A small self-supervised image encoder, trained from scratch.
Model: 32-pixel images, arch mobilenet_v2, norm batchnorm, depths [2, 4, 4].
Training: muon at rate 0.0022, 12800 steps, batches of 512.
Data: trained on retinal OCT scans (Kermany 2017), 98430 training examples, 66.6 epochs.
Rows from block 3, named by matrix and row number. Rows with one number belong to one channel. Each number is 128 + 24 x the weight over its row's rms, rounded and kept within 0 to 255. All counts start at 0. Numbers have three digits each. After the name is the row's rms in percent of the matrix's.
# convs0: expand pointwise conv (model.blocks.3.convs.0.weight, 96x24x1x1), inputs 0-23
# convs1: depthwise 5x5 conv (model.blocks.3.convs.1.weight, 96x1x5x5, trained with AdamW), a 5x5 kernel
# convs2: project pointwise conv (model.blocks.3.convs.2.weight, 24x96x1x1, transposed), outputs 0-23
convs0.8 096:131155121165132129124124143096146127161112172114107162150158165153133088
convs0.9 088:094152124122150134161164175123098138146135111124094130104120151118167163
convs0.10 109:141161120133106174094123158129126119166160160117117099150165132144157115
convs0.11 086:080144139144126115145088159147113120087158150113116088124131145118106092
convs0.13 108:139152104129118136135134152091139202154114141178133141133124132145141104
convs0.14 095:110119117098135127080087141100135082114148150097149128130151144100156146
convs0.15 094:152148156104189127152113148146085100106141087132126137106136147138135116
convs0.16 105:139099134078135121169179124074105123141122122116107157120118124124150136
convs0.20 076:131073125123111157121111090099147143146132170104140135161113157143151153
convs0.21 101:102156116101108129110123129144115154190135131169093106128100109115154108
convs0.22 107:146127098112096141086123082124102103142126122099145128093151147163150102
convs0.23 111:145124094065120145113116139132116129133150135139107154081144080120154114
convs0.24 123:121128175152155149110125157139097109111125123093138125133125195136159133
convs0.26 106:135149101114126149162129105140130136136110111085110207115142142143141120
convs0.27 118:143151123130165139144144120110124109079102143087143133143111154123167175
convs0.29 099:118135130165145130144097139113144121120091186107122138172135144147126081
convs0.32 103:097126140111101111109138114116096155114107157104160128163120131062135125
convs0.33 093:087127145113159119121114121127112076128100116106172099122140164090117119
convs0.35 090:169086115115111153083093090112133145119115114113135105112112159152149137
convs0.37 119:120129143136140127097117093091162153120142092146134134113144092133171175
convs0.38 102:117104122108154116161145135145119107100164110164101115099145085084120116
convs0.39 126:126150137145137146123119138111099119185147139114162160120167125157107081
convs0.40 132:149147123152162108111120154107132095137143161082136171140138158127115090
convs0.41 059:143173175103115089111141106113119115139150156148152178131117115136143139
convs0.42 113:123162102148133132078136106154123114155135166121071136088127132138143121
convs0.43 110:138113115052131133107127147115162101135121106135105089127144122089114124
convs0.44 098:158111169133141163082165121101135109107138088123123132168141138106141120
convs0.47 072:141112090115129132102063147118153142118123105101115113107130126136158078
convs0.48 097:146116122123128179119139153141182087113105122108148128134160125093163133
convs0.49 092:139127155155101149129106132095123079123136115116134094159126071121094123
convs0.50 093:132098097137086145131125110095155127172099131126120118173118132155090106
convs0.51 085:143134138126113108115137099116187142114091146122129170131170115141136081
convs0.52 086:139119110137126131134146116090135115120172130137193159142132123156086097
convs0.53 106:179160132142137123130107127107118132130104095130127147112131129181189128
convs0.54 105:095150077100153152126133130141097136116144107086103086134095142140126134
convs0.55 101:151119132086111118091079102121139134126123085112119117106160108082132129
convs0.58 119:137144105113154149122101135111107100134174128117109137116163070094133100
convs0.59 098:111086191128133116111140081098131124117109154142114129131105145157145105
convs0.60 077:131098136135133168082120097121120124146096093157137107164115172133145113
convs0.61 104:136162098117140138165126152092128128125138119149138065167155113101112136
convs0.63 088:109150131133149133155151096127083127187120105149129134098162117093145120
convs0.64 112:105146117154145137146110145178108138100153112129164168140103150155154103
convs0.66 099:121124079139157095087128116133114114140109083112152113108116123077118145
convs0.67 107:152111125111096131150134119148125118146129072120124095137134107130062096
convs0.69 067:082126123112104115115130132117182124100150161102140120144140123075124158
convs0.70 089:150084107132121141100128089141125141100124078148113145134115090150166145
convs0.71 078:114149096145188172122126160143116138132140094155125104098115137142099122
convs0.72 097:156140155142157139116114173114097101131141122079122170097149143129143106
convs0.73 095:141125120136086158147131108134103160164122130150138158119169103095172115
convs0.75 096:127116132133152131171148176122126171128133106176158146147097161139130132
convs0.76 116:125141104145113107135166159141133141170135130130089105108128114180107087
convs0.78 096:098150137142114094126115135172124154086135141101170127080142137159127129
convs0.79 118:126120127090142120072085151128144104112140144131154115137111186131147134
convs0.80 112:126128134141135144127111098152102079089150125084103105108108154165149126
convs0.81 130:097123112116162112114185109109090149114151123133145155097116125141094103
convs0.82 107:144131133120123121130186102115119156127106154118078120151179140104154131
convs0.83 092:170165146097158155159131108111112138134164122119127170101107151134113153
convs0.84 079:141102146147162110100092112120103169144101156086118129130168152146118126
convs0.85 085:122163129099136116140119098171120105138137095144116063117111119117137166
convs0.86 098:146157097092153120148079157124097123113118114078104142115130151123144109
convs0.87 100:106141157160143114137115140113105089184102098104163115115153144115133116
convs0.89 118:095170119154133146160116125171171119104102094115119152145118162120135126
convs0.90 118:147097104151138133140166131102168109123110128137088126133143072110102105
convs0.91 120:131132144083084159076126123123149158144128106130135087164138111144140130
convs0.92 073:130136128159160103128094127148126083128103138095139132121146165108186123
convs1.8 106:119127122133115113121115127112089134140120093123098036102128129139141141125
convs1.9 108:127126148122133142097052106140100108071104106129130107116135119125131126114
convs1.10 098:103121116129105098118079102092103080122090098117129158138113114119106118119
convs1.11 099:111132111136105127104066125111095122130134095106084146082094126133142130130
convs1.13 097:116157219167106112125111124114122121127114119102142129137115114138132144115
convs1.14 097:134115131121137137137136136140164115046120165146098109102139137135090131139
convs1.15 094:119136144122127109118126118104099082159060115105110173110107117130131136113
convs1.16 138:124123129125124128119129126128121151242148114127131130135126128137130128134
convs1.20 098:094127109126099111128110129113097133158132089098106075113093103120102125101
convs1.21 074:115143175149103102119132110106101091103106103082123111117097114118099127103
convs1.22 098:125127139130123122124152126121126158177148123111147218138110132132152138133
convs1.23 082:125121129117126119118140117116139115058120141138134206126145125119087127128
convs1.24 116:131132128129132115094049093109095126091123098138127088129136128121131130129
convs1.26 085:126123142120132124103171109123100121182148096104109182121103137104106108131
convs1.27 092:126131127128128121100208091121120123186117122123136088139123118128130127117
convs1.29 152:130121120133128137081051106133129095070102127139123116119131127134124132127
convs1.32 085:117125097125111120122102115128115076045085119121115125119116126124131121123
convs1.33 091:098119108122102105106097106105117090056095118127129159122114123126121125118
convs1.35 111:134123132133129137102091108138130092048083121119116147106121113122142125112
convs1.37 097:137125131133128134136118143129140141049131148117145202155113126135130133127
convs1.38 103:123155119123132132154105105135130104054110126136168165174126129138120136130
convs1.39 097:127132122131124120110111112118130110043125129119134197131123117119111116118
convs1.40 110:134117103121136123120107126125125152235154126125115125122122123133133126128
convs1.41 089:143123144117126131124150110123133152164087056157148128090097140134110121125
convs1.42 082:121128139125124116120095129115118097100099120116151219139121121124155128118
convs1.43 097:130133100136127106122097122111126087052093126124132177136117132132107129127
convs1.44 088:142135156138141115144192145117125157200168123137131109127140130132126132127
convs1.47 113:134110108111132135126103135130156126048128156122095084100124133107129110124
convs1.48 095:114127124122120132168191155139140155193140151133148115143137117138140146108
convs1.49 127:115134141135118112100131096114109086143087114110078083079115127134126133128
convs1.50 061:112119117122109114129107132114092114100099080123160190164124131139155145128
convs1.51 099:122126139140120131125167136130103074098074095090122108123088113126122131112
convs1.52 102:137115132116138146142127145142127117029113131129131101134127131119084126131
convs1.53 069:135109103125124126117100098140157099069116134137132145127142122158190152137
convs1.54 115:127134146125126134129129130131120069035091120131131127121136132134136132136
convs1.55 088:121088137088116116112196117112116151174153109111137136128116129111145142109
convs1.58 096:137128131132135140124130130138131150187160131141104047113144141129098127138
convs1.59 114:107122142130109138067058091125122096096107114142134122130141128130119124132
convs1.60 083:113124130130116106108148103104125134184135118155097090090149149102094102142
convs1.61 103:127136128137127126155212156127116099176095122124125159120124127132116137128
convs1.63 091:125132126130134125138111138128183178072094080108105115144145127126123127124
convs1.64 107:111123120127118115137056151120082102088144086145129099123145133121134129130
convs1.66 097:126125136130123119124180130114130163202171142122115093102125134137118123144
convs1.67 090:128131127134123119149154140125096073115077091120131078117122126106092117122
convs1.69 089:145147146089104146162126095112148157102097106138178118099092139124122125113
convs1.70 111:127130139129126123148146152126144109024110143111121130114111127122114127125
convs1.71 106:140130128126117127147129121114152186120082079136180100098114129130143117134
convs1.72 083:139101123117133105106158110098144168191165141138108091120135109121129124107
convs1.73 090:133135124134117144141128111119079091080187168149143116095114130117126133124
convs1.75 112:117122112115118078089074097071120145142164124130142129132140132126122112135
convs1.76 095:107118112120102151125089135145142157217139146122130151129127120130143134118
convs1.78 082:129154166138134139166186159139127102067107137131138114118146127139141135117
convs1.79 083:135129160129143125139213142118129136111129133128106096098124112111092105110
convs1.80 104:116118151123112128146171145135179159167170171135150152151134126122123109133
convs1.81 148:133131116120139141119136125137121157234164121136135125132133130127127126133
convs1.82 122:121129139138113129123126123127145128104131147114161228159117126115130117126
convs1.83 083:146130118128145159127107133152188109067116173143117094125139125129117130120
convs1.84 095:132125135125133131112143111133174116040113174137124139128136121123153116123
convs1.85 089:128121082111104145132082106122146128078085134131123164130122141142169135146
convs1.86 102:133141129140133129143147143134161143063126167130101079078141137113124128133
convs1.87 094:132127115136124130123111128129133151214147135131110057119127129124131131125
convs1.89 151:133127125129131121141127136124088110057095081090120099117095121125133126121
convs1.90 086:126125129131122133106124115137132107095113130125182204180136132140125132143
convs1.91 101:130114121124125128114171112129111098104095115083103074106081120117134110122
convs1.92 081:121117169105127121099178091122120141131142122125098197100119120127116123125
convs2.8 122:107158116146154148106129071141089133099176126128137134132138159139150150
convs2.9 121:129103104125104141156124139121164110134101151102152128131082137118144064
convs2.10 107:143137146131139119157188116116141132113112113169084137140141172147124098
convs2.11 088:096187142113150109091141137091113145134131140132119123112171117162101125
convs2.13 059:141166141134105137141171128116142151107150133187111089125159144125160130
convs2.14 075:169104108149164108134106121121121139078116136135112135081123151175141119
convs2.15 103:167100141161093159153123140120138152104124153121142122137147104160167089
convs2.16 116:131074159127112125125136143119149109097124157147116092079086110144128138
convs2.20 100:100139155125156144150149127122116119147140118128098167126123189125151179
convs2.21 104:157124143143163111158131140190162132172106135139163142111139145122128143
convs2.22 099:144134166071139158124098108140131169089135129131114141119095103142111149
convs2.23 117:120153139189127152115115104157139115120166092131158094149115141154147134
convs2.24 099:101104174103102138131132140086088140143154116169163136134127156109135123
convs2.26 068:122115112117177108142160130102194131100158115136110154142143121140145109
convs2.27 074:167146089138138139163152130138117153078084140116101128160124114142154125
convs2.29 097:154149107119139089174139094128140166147110145121098128102106083108142122
convs2.32 105:121173127128123158102126122111132151140160102107192110107143138087119130
convs2.33 121:127127128112106123100127125078120141135130105080173161105167129090125130
convs2.35 108:161120138131113178116105162149147164092152145143149145163125150159125137
convs2.37 088:134155110138121105092124094121109117160108149153107150143181118160091142
convs2.38 091:121110111147129133112107093140110135111118096076152128093137077144110162
convs2.39 124:116159137172144122100125143128144128130136088088116091143088109163145154
convs2.40 100:115129145107162129107176121081114114146151122090095122118106095117156146
convs2.41 040:133102128128140148096109127124126082171152159069138152112141116103140109
convs2.42 084:122124161130125129131173063142162162128132130139113127128100159091108117
convs2.43 099:096151124145127163120117108136147137146142057112099125145143170146132145
convs2.44 105:137110127118179163100121108119130102151163136087127155090126119125098155
convs2.47 126:116096083111096130123113143075122159118124095167142135163140109137123115
convs2.48 126:120151142132133165138106116195091101107121120103154127104163114128110137
convs2.49 093:145103140087158099097110136150112183120124129163140139163131109108115151
convs2.50 118:151145122094120110125131142131134157136183091141153092072137150123131122
convs2.51 096:135166104093138138085101147129126116074109164159102116129126150122125110
convs2.52 102:141110148123114110085127122105069104120165156111115155166101141135123135
convs2.53 078:095100135143151133105122125102116083179103134143103164163132122103141143
convs2.54 101:093088114130102089124121142117118095095098085138135089139119143112148151
convs2.55 098:117119179110140126112088119155123111091148124100145140123130146088077131
convs2.58 111:097114121174137114128141161091181137117124117114152078106132133112107125
convs2.59 094:164136095106143153137120143140109114136159125164111147129162117101191139
convs2.60 067:108173087121158105148135110115105125134121115127150157131091171088122109
convs2.61 162:140103137123151156101141112127136146127068111118136106148118119167073108
convs2.63 064:110083094115134114103117138129194134108127098157113165107136128132134107
convs2.64 095:136180153121116155141127132180066108144125123110122099130105120120132139
convs2.66 105:082133131152101161090132135137105107122155123110091137091116110163133162
convs2.67 078:130140126114185151126157127119127146179091140143133145153086137132093117
convs2.69 057:130090117157165136147123142125136135118089140160130139147071107136122082
convs2.70 101:121102132116114156103130119166144125097176137118144124124098130176128179
convs2.71 083:111123149160153155122102157141128129136124166100156132067117146089142134
convs2.72 074:112148135144100087164121145120152106120116182122144123125131126114099072
convs2.73 073:107102088114135116098128136103190145106111101159112167119143132133147119
convs2.75 084:149135096118105118162155159104157122131096141161096099172130156125107128
convs2.76 088:129094162160106136124158148134111143138107128122124144109105176168147174
convs2.78 090:122104142160149129115132132123141081097089142103098130186103112133146133
convs2.79 097:126088116129100107163139146096128091160093142148125122130086105097142107
convs2.80 105:145128129138108166149126115105114051123160132139100139100114153138131151
convs2.81 155:127136155149121113123064108148157106083151124112143108119116142149106092
convs2.82 100:106145104134133136147160106151132107145130091063115116148168110124122158
convs2.83 081:085149117114142138090094106081109101136156105123148126129144089116105112
convs2.84 096:161120140126105131160113123111047142137112130092128107138108109147112119
convs2.85 088:094153132093099133091113130089103125109129124121094114141150080105103109
convs2.86 111:160113115143159097105174119092107137101133134166134146151115161134092120
convs2.87 114:143115092093148161137104116101097135094122169130185146116129143122132130
convs2.89 108:160156163113116169130093127144084088130137164116143115147118137104106139
convs2.90 078:129092123125084106107130168095131119120141145103128093096177134157123140
convs2.91 119:158120100120149118171153127129129122138125167150171138130091150098140084
convs2.92 083:123125121156138111151085131143121110111123119084174168102138134084147108