From a checkpoint of a small self-supervised image encoder: widths [16, 24, 32].
Rows from block 3 of a small self-supervised image encoder, named by matrix and row number. Rows with one number belong to one channel. Each number is 128 + 24 x the weight over its row's rms, rounded and kept within 0 to 255. All counts start at 0. After the name is the row's rms in percent of the matrix's.
After each channel's rows are labels from the 100 images, of 14848, where the channel reaches its highest value: "responds to" is what is common among them. Only what is clearly more common there than usual is listed. The data: retinal OCT scans (Kermany 2017). In brackets: how many of the 100.
# convs0: expand pointwise conv (model.blocks.3.convs.0.weight, 96x24x1x1), inputs 0-23
# convs1: depthwise 5x5 conv (model.blocks.3.convs.1.weight, 96x1x5x5, trained with AdamW), a 5x5 kernel
# convs2: project pointwise conv (model.blocks.3.convs.2.weight, 24x96x1x1, transposed), outputs 0-23

convs0.17 119 [118 128 133 117 127 118  75 127 112  99 118 137 143 105 140 141 150 137 178  88 165 144 169 109]
convs1.17 148 [140 129 116 133 138 148 125 111 125 146 120 152 233 152 121 115 137 139 130 116 128 132 128 133 120]
convs2.17 111 [129 163 129 132 134  97 100 124 147 107 101 144 117 146 155 137 158 121 180 141  80 156 103 140]
responds to: finding: choroidal neovascularization (78)

convs0.77 099 [115 111 151 117 150 147 109 158 106 113 113 120 138 137 129 166 168 185 104 106 146 153 104 151]
convs1.77 109 [119 136 122 134 124 131 139  70 132 137 144 125  56 126 151 141 119  66 116 145 124 134 126 135 128]
convs2.77 104 [142 173  86 100 116 146 133 107 120 137 122 114 102 103 131 113 128 117 163 132  97 183 123 158]
responds to: finding: diabetic macular edema (42)

convs0.45 093 [105 175 131 133 124 139 161 107 115 114 115 113  85 126 102 131 111 170 111  72 151 122 123 137]
convs1.45 083 [125 118 135 113 126 119 112 150 111 118 110 116 222 109 113 116 103  95 109 118 135 116 117 121 140]
convs2.45 079 [135 104 116 105 181 130 163 112 126 160 100 105 117 129 117 120 186 141 133 155  99 143 134 111]
responds to: finding: diabetic macular edema (64)

convs0.31 074 [181 129 124 130 165 116 134  99 157 167 145 115 118 144 159 111 133 121 180 152 145 115 132 106]
convs1.31 088 [137 120 122 132 126 129 128  67 136 125 155 148  46 158 155 116 139 110 139 117 120 132 130 126 124]
convs2.31 078 [ 98  88 122 117 124 140 154 144 110  60 110 100 155 123  95 121 145 127 110 119 130 129  90 123]
responds to: finding: normal (85)

convs0.56 087 [159  99 102 107 156 154 118 127 156 123 125 104 124 187  82 139 137 126 146 120 153 111 126 101]
convs1.56 096 [129 123 122 125 125 139 126  78 119 139 150  90  49 101 146 140 107  93 112 137 128 129 122 124 131]
convs2.56 106 [110 116 136 130 164 163 117 139 156 153 119 125 123 109 145 153 134  92  97 121 104 100 148  68]
responds to: finding: diabetic macular edema (32)

convs0.57 138 [116 133 103 160 130 116 101 157 159 135  94 190 137 106 128 136 137 101 123 109 159 109 118  96]
convs1.57 134 [133 128 121 129 132 121 129 141 131 119 136 163 227 166 134 123 120 161 125 117 135 125 133 128 135]
convs2.57 145 [132 131 128 116 115 119 161 117  73 162 148 143 135 125 128 131 112 168  84 107 129 105  92 163]
responds to: finding: diabetic macular edema (28)

convs0.46 098 [157 122  94 136 105 148 133 145 123 111 134 107 164  90 109 124  84 112 171 109 130 163 133  97]
convs1.46 092 [124 133 132 133 125 127 119 119 119 125 103 118 116 121 101 105  93  48  97 110  98 125  93 120 100]
convs2.46 141 [ 95 121 155 176 134 109 111 132 101 134 109 122 157 120 122 133 106 182 161 150 145 109 143 157]
responds to: finding: diabetic macular edema (32)

convs0.19 112 [ 83 136 104  94 112 105 137 137 131 128 106 166 155 121 110 145  79 122 123 117 147 131 179 137]
convs1.19 104 [115 107  80 111 114 134  91  81 105 131  79 103 106  95  91 121 113 133 119 120 114 137 134 119 120]
convs2.19 078 [162 147 114 130  96  99 122  88 138 137 140 137 161 150  91 116 146 174 112 114 120  84 117 130]
responds to: finding: diabetic macular edema (28)

convs0.34 082 [ 86 142 114 143 161 106 119 121 110 123 141 139 142 138  72 130 114 104 143  93 170 100 156 139]
convs1.34 101 [129 136 113 145 123 115 121 129 141 142 170 175  59 103  86 109 101 143 132 151 130 134 115 132 132]
convs2.34 060 [128 100 113 129 132  96  84 135 142 120 198 121 115 133 107 148 105 154 112 153 126 132 144  95]
responds to: finding: diabetic macular edema (28)

convs0.18 070 [ 96 113  90 155 128 118 111 132 129 124 158 176 118 122 121 115 129 135 166 129 124 122  62 105]
convs1.18 090 [124 124 129 123 128 107 132 171 129 104  70 110 188  98  77 124 123 127 113 125 116 139 126 136 119]
convs2.18 089 [ 66  98  79 125 129 154 111 128 123 129 119 131 123 128 105 110 139 158 123  85 104 128  92 127]
responds to: finding: diabetic macular edema (31)

convs0.28 088 [114 122 133 134 113 159 114  97 136 101 154 122 130 137 154 141  95 157  96 148  84 136 187 126]
convs1.28 102 [116 128 142 123 118 122 118 167 118 122 112 136 171 145 114 114 107  46 102 116 115 124  99 119 113]
convs2.28 082 [147 111 136 133 127  95 170 182 162 134 141  81 149 145 140 140 142  96 138 152 124 154 119 122]
responds to: finding: diabetic macular edema (42)

convs0.74 075 [124 140 114 133 120 147  94 131  76 139 143 106 153 128 180 156 125 104 128 146 183 128 115 123]
convs1.74 064 [130 136 193 134 129 121 154 185 154 115 117 124  95 116 118 109 135 120 132  99 110 130  94 105 109]
convs2.74 105 [147 126 167 116 152 159 115 102  78 140 148 136 160 143 134 136  93 143 141 145  96 111  87 137]
responds to: finding: choroidal neovascularization (84)

convs0.30 088 [134 114 140 152 156  94 115 175 155 134 107 145 153 143  98 144  99 162 126 132 118 143 176 106]
convs1.30 133 [120 128 140 130 120 127 135 117 130 123 119 112 120 121 111 134  87  37  93 128 142 110 100 107 145]
convs2.30 116 [104 150 104 137 133 153 162 107 189  89 109 164 115 120 136 111 158 123 114 109 148 111 142 137]
responds to: finding: diabetic macular edema (33)

convs0.25 085 [ 96 107 154 136  95 112 119 101 111 111 124 148 109 119 173  73 108 144 161 119 130 112 133  98]
convs1.25 070 [136 150 181 153 140 154 115 149 138 137 123  85  96 103 123 102  86 104  93 105 120 113 132 119 123]
convs2.25 085 [142 141 129 151 207 156 139 129 122 122 145 120 108 116 166 160 130 146 133  86 119 128 116 122]
responds to: finding: choroidal neovascularization (70)

convs0.88 119 [126 117 172 111 134 132  99 146 113  89 153 102 138  88 103 129 162 130 151 125 160  90 155 135]
convs1.88 107 [132 122 122 123 130 103 100  43 106 106 142 142 166 134 136 120 113  85 114 120 120 119 122 120 117]
convs2.88 082 [126 146 136 176 144 164 109 130 128 110  88 101 126 152  79 146 137 108 142 136 145 161 135 161]
responds to: finding: normal (88)

convs0.68 133 [124 106 127 138 131 134 126 111 132  95 172 103  92 105 125 135 152  72 173 143 125  92 131 136]
convs1.68 099 [136 125 120 126 138 150 121 108 112 150 113 113  64 105 116 130 180 151 191 130 121 133 122 137 122]
convs2.68 087 [129 138 147  92 195 151 125 118 134 158 120 111 110 109 144  89 119 103  86 140 116 123 138 108]
responds to: finding: normal (92)

convs0.5 082 [159 134 146  87 148 105 151 119 110 130 128 106 135 187 128 156 114 162  90 100 117 115 128 145]
convs1.5 094 [105 128  97 128 102  86 140 156 139  90  80 133 161 141  81 115 140 120 141 112 110 129 100 127 111]
convs2.5 094 [159 100 152 136  89 116 161 146 125 127 130 121 118 104 154 122 101 156 122 143 175 163 168 135]
responds to: finding: diabetic macular edema (33)

convs0.65 104 [130 172 114 129  97 151 143 147 119 136  69 127 172 117 141 117 106 155 131 101 109 161 121 111]
convs1.65 119 [138 120 130 122 135 133 133 151 123 130 125 138 156 143 128 125 100  53 106 125 134 109  59 110 132]
convs2.65 112 [139 136 169 160  82 137 133 138 139 108  99 130 130 134  74 140 125 131 151 138 121 163 140 174]
responds to: finding: diabetic macular edema (40)

convs0.12 077 [ 86  87 118 106 144  98  91 116 154 147 100 100 106 134 112 119 158 160 115 133 138 112  92 121]
convs1.12 089 [121 115 141 118 137 140 104 109 148 125 130  73 104 213 151 114 112 126 144 136 127 122 135 122 138]
convs2.12 093 [181 104 119 146  72 131 164 132 161 133 124 136 129 115 140 126 136 114 159 154 135 159 156 110]
responds to: finding: diabetic macular edema (44)

convs0.62 107 [107 146 113 158 162 161 134  88 132 124 103 107  86 139 131  92 122 139 121 131 170 107 112  97]
convs1.62 096 [137 134 124 135 130 134 136 129 133 137 147 125 103 131 147 130 142 225 141 138 129 161 159 154 133]
convs2.62 089 [137 112 147 163 138 115 149 159 107 134 173 137 139 163 135 170 115  81 135 105 139 141 132  94]
responds to: finding: choroidal neovascularization (86)

convs0.36 085 [113 145 109 128 134 137 154 151 172 118 132 160 137  89 109 166 126 117 153 138 130 115  75  92]
convs1.36 106 [149 121 104 123 145 144 147  82 142 145 161 135  45 145 158 144 130 133 132 143 136 128 125 131 134]
convs2.36 080 [131  87 111 118 142 126 127 132 148 123 133 117 187 113  91 117 118  65 119 104 109 111 146 124]
responds to: finding: diabetic macular edema (31)