config.yaml
arch: "mobilenet_v2"
model: "self-supervised image encoder"
dataset: "retinal OCT scans (Kermany 2017)"
train_examples: 98430
image_size: 32
crop_scale_min: 0.3
horizontal_flip: true
translate: 0.06
color_jitter: 0.6
cutout: 0.4
method: "moco_v3"
norm: "batchnorm"
activation: "gelu"
depths: [2, 4, 4]
kernel_size: 5
stem: "single"
expansion: 4
widths: [16, 24, 32]
projector_hidden: 1024
projector_out: 128
projector_hidden_layers: 2
temperature: 0.1
target_momentum: 0.996
init: "trunc_normal_002"
residual_init: "zero_last"
optimizer: "muon"
muon_scale: "match_rms_adamw"
lr: 0.0022
momentum: 0.95
nesterov: true
orthogonalizer: "polar_express"
adamw_lr_other_params: 0.0013
steps: 12800
batch_size: 512
epochs: 66.6
lr_schedule: "poly"
final_lr_fraction: 0.05
warmup_steps: 250
weight_decay: 0.09
adamw_weight_decay_other_params: 0.05
Rows from block 2 of a small self-supervised image encoder, named by matrix and row number. Rows with one number belong to one channel. Each number is 50 + 10 x the weight over its row's rms, rounded and kept within 0 to 99. All counts start at 0.
After each channel's rows are labels from the 100 images, of 14848, where the channel reaches its highest value: "top examples" is what is common among them. Only what is clearly more common there than usual is listed. The data: retinal OCT scans (Kermany 2017). In brackets: how many of the 100, against the usual share in percent.
# convs0: expand pointwise conv (model.blocks.2.convs.0.weight, 64x16x1x1), inputs 0-15
# convs1: depthwise 5x5 conv, stride 2 (model.blocks.2.convs.1.weight, 64x1x5x5, trained with AdamW), a 5x5 kernel
# convs2: project pointwise conv (model.blocks.2.convs.2.weight, 24x64x1x1, transposed), outputs 0-23

convs0.41:54 57 73 48 45 55 66 43 35 49 61 57 46 46 56 63
convs1.41:49 48 53 53 49 48 54 69 68 52 50 57 69 70 57 54 50 32 34 53 47 43 41 40 42
convs2.41:46 60 43 58 58 48 40 49 66 41 75 41 58 53 62 58 48 53 35 46 54 64 38 57
top examples: finding: choroidal neovascularization (59 vs 29.3)

convs0.56:60 40 35 45 49 30 46 57 44 40 53 50 50 67 61 60
convs1.56:50 50 47 51 51 50 53 50 53 47 56 61 72 29 33 46 40 32 68 67 50 50 48 51 52
convs2.56:41 58 45 40 50 54 63 47 45 63 72 41 42 44 49 49 60 71 53 39 56 41 59 36
top examples: finding: diabetic macular edema (30 vs 11.7)

convs0.62:46 33 64 44 48 55 68 54 48 43 55 49 40 53 51 73
convs1.62:49 48 47 48 49 49 51 53 53 52 50 58 70 71 59 50 58 74 75 59 49 51 57 56 51
convs2.62:46 44 67 49 41 67 52 44 49 45 54 41 57 67 53 56 50 36 33 27 48 46 56 42
top examples: finding: diabetic macular edema (46 vs 11.7)

convs0.28:50 61 44 44 58 55 51 43 41 41 48 64 55 26 68 52
convs1.28:51 49 48 50 52 50 50 46 51 52 53 59 68 37 31 40 37 33 72 69 51 56 54 45 46
convs2.28:41 59 45 46 51 54 58 47 42 64 76 39 44 45 44 50 62 70 55 38 51 46 58 37
top examples: finding: diabetic macular edema (39 vs 11.7)

convs0.60:65 68 55 56 39 42 49 40 46 56 30 45 45 41 42 52
convs1.60:49 48 50 53 49 46 51 69 70 54 48 58 77 78 60 50 51 51 52 52 50 52 51 54 54
convs2.60:58 56 55 65 49 54 44 47 46 71 60 48 45 49 69 50 28 62 41 64 54 61 53 49
top examples: finding: choroidal neovascularization (62 vs 29.3); finding: diabetic macular edema (28 vs 11.7)

convs0.54:47 67 58 47 49 42 45 45 44 46 46 50 49 37 21 55
convs1.54:49 52 56 56 52 45 54 76 73 54 46 55 73 71 55 51 50 53 56 52 54 52 47 51 55
convs2.54:59 55 55 32 35 40 57 62 51 55 39 38 43 42 61 68 54 58 54 40 66 39 49 46
top examples: finding: diabetic macular edema (31 vs 11.7)

convs0.61:69 48 47 41 51 48 58 52 42 51 53 36 30 68 58 48
convs1.61:52 50 47 47 51 52 46 34 35 45 51 36 27 27 36 47 40 40 40 40 49 49 48 48 48
convs2.61:78 63 50 56 52 49 56 43 32 59 59 47 44 65 50 58 52 46 46 57 51 68 60 47
top examples: finding: choroidal neovascularization (59 vs 29.3)

convs0.63:75 53 41 50 60 48 54 61 37 50 52 59 43 60 39 39
convs1.63:50 50 50 51 52 46 45 48 52 54 40 34 45 68 65 40 31 45 72 67 51 42 43 58 57
convs2.63:40 52 32 55 18 40 42 57 53 40 45 37 57 46 47 53 40 56 56 52 61 55 45 48
top examples: finding: diabetic macular edema (65 vs 11.7)

convs0.40:64 65 50 49 67 54 53 62 45 64 59 48 33 56 59 48
convs1.40:49 46 39 38 44 48 46 41 40 48 48 56 67 61 54 49 60 78 72 52 51 55 59 55 48
convs2.40:53 37 38 63 25 55 42 57 52 45 47 37 47 46 49 52 40 55 57 51 57 54 28 65
top examples: finding: diabetic macular edema (33 vs 11.7)

convs0.30:60 48 34 40 58 32 53 54 44 42 48 55 52 50 72 60
convs1.30:50 48 53 49 49 46 42 40 60 60 51 58 55 48 36 58 62 73 27 30 50 43 43 56 56
convs2.30:43 60 43 41 45 58 66 43 45 65 72 41 42 45 46 47 58 70 49 39 53 43 58 42
top examples: finding: diabetic macular edema (34 vs 11.7)

convs0.24:42 52 39 66 48 45 54 32 55 51 63 49 68 51 57 36
convs1.24:49 50 49 48 50 46 44 46 44 45 48 37 31 34 41 49 34 27 31 38 51 45 40 42 49
convs2.24:45 58 47 51 28 44 33 47 45 38 47 27 47 53 47 55 35 57 47 49 49 51 68 40
top examples: finding: diabetic macular edema (48 vs 11.7)

convs0.53:53 50 57 48 55 53 57 61 35 45 65 48 70 65 61 62
convs1.53:49 50 54 53 50 52 56 62 62 55 50 60 74 76 62 50 53 59 62 58 46 44 40 39 42
convs2.53:57 54 60 62 53 53 31 59 45 56 58 50 76 58 45 39 46 53 61 48 29 48 47 48
top examples: finding: diabetic macular edema (38 vs 11.7)

convs0.57:58 51 59 37 51 52 53 55 49 52 37 42 72 39 41 32
convs1.57:50 53 54 54 52 50 59 74 73 58 49 58 73 72 57 52 55 52 53 54 49 51 51 50 50
convs2.57:59 52 55 59 26 47 54 71 56 58 31 60 53 31 49 56 51 50 61 54 48 53 52 54
top examples: finding: diabetic macular edema (43 vs 11.7)

convs0.2:55 70 68 56 35 51 44 47 44 43 46 52 49 33 43 57
convs1.2:51 50 47 48 50 50 51 49 49 51 44 54 72 68 53 44 56 79 73 54 48 52 60 57 49
convs2.2:48 58 54 65 41 31 61 29 41 42 49 50 63 55 58 62 48 44 57 53 68 45 51 40
top examples: finding: choroidal neovascularization (64 vs 29.3)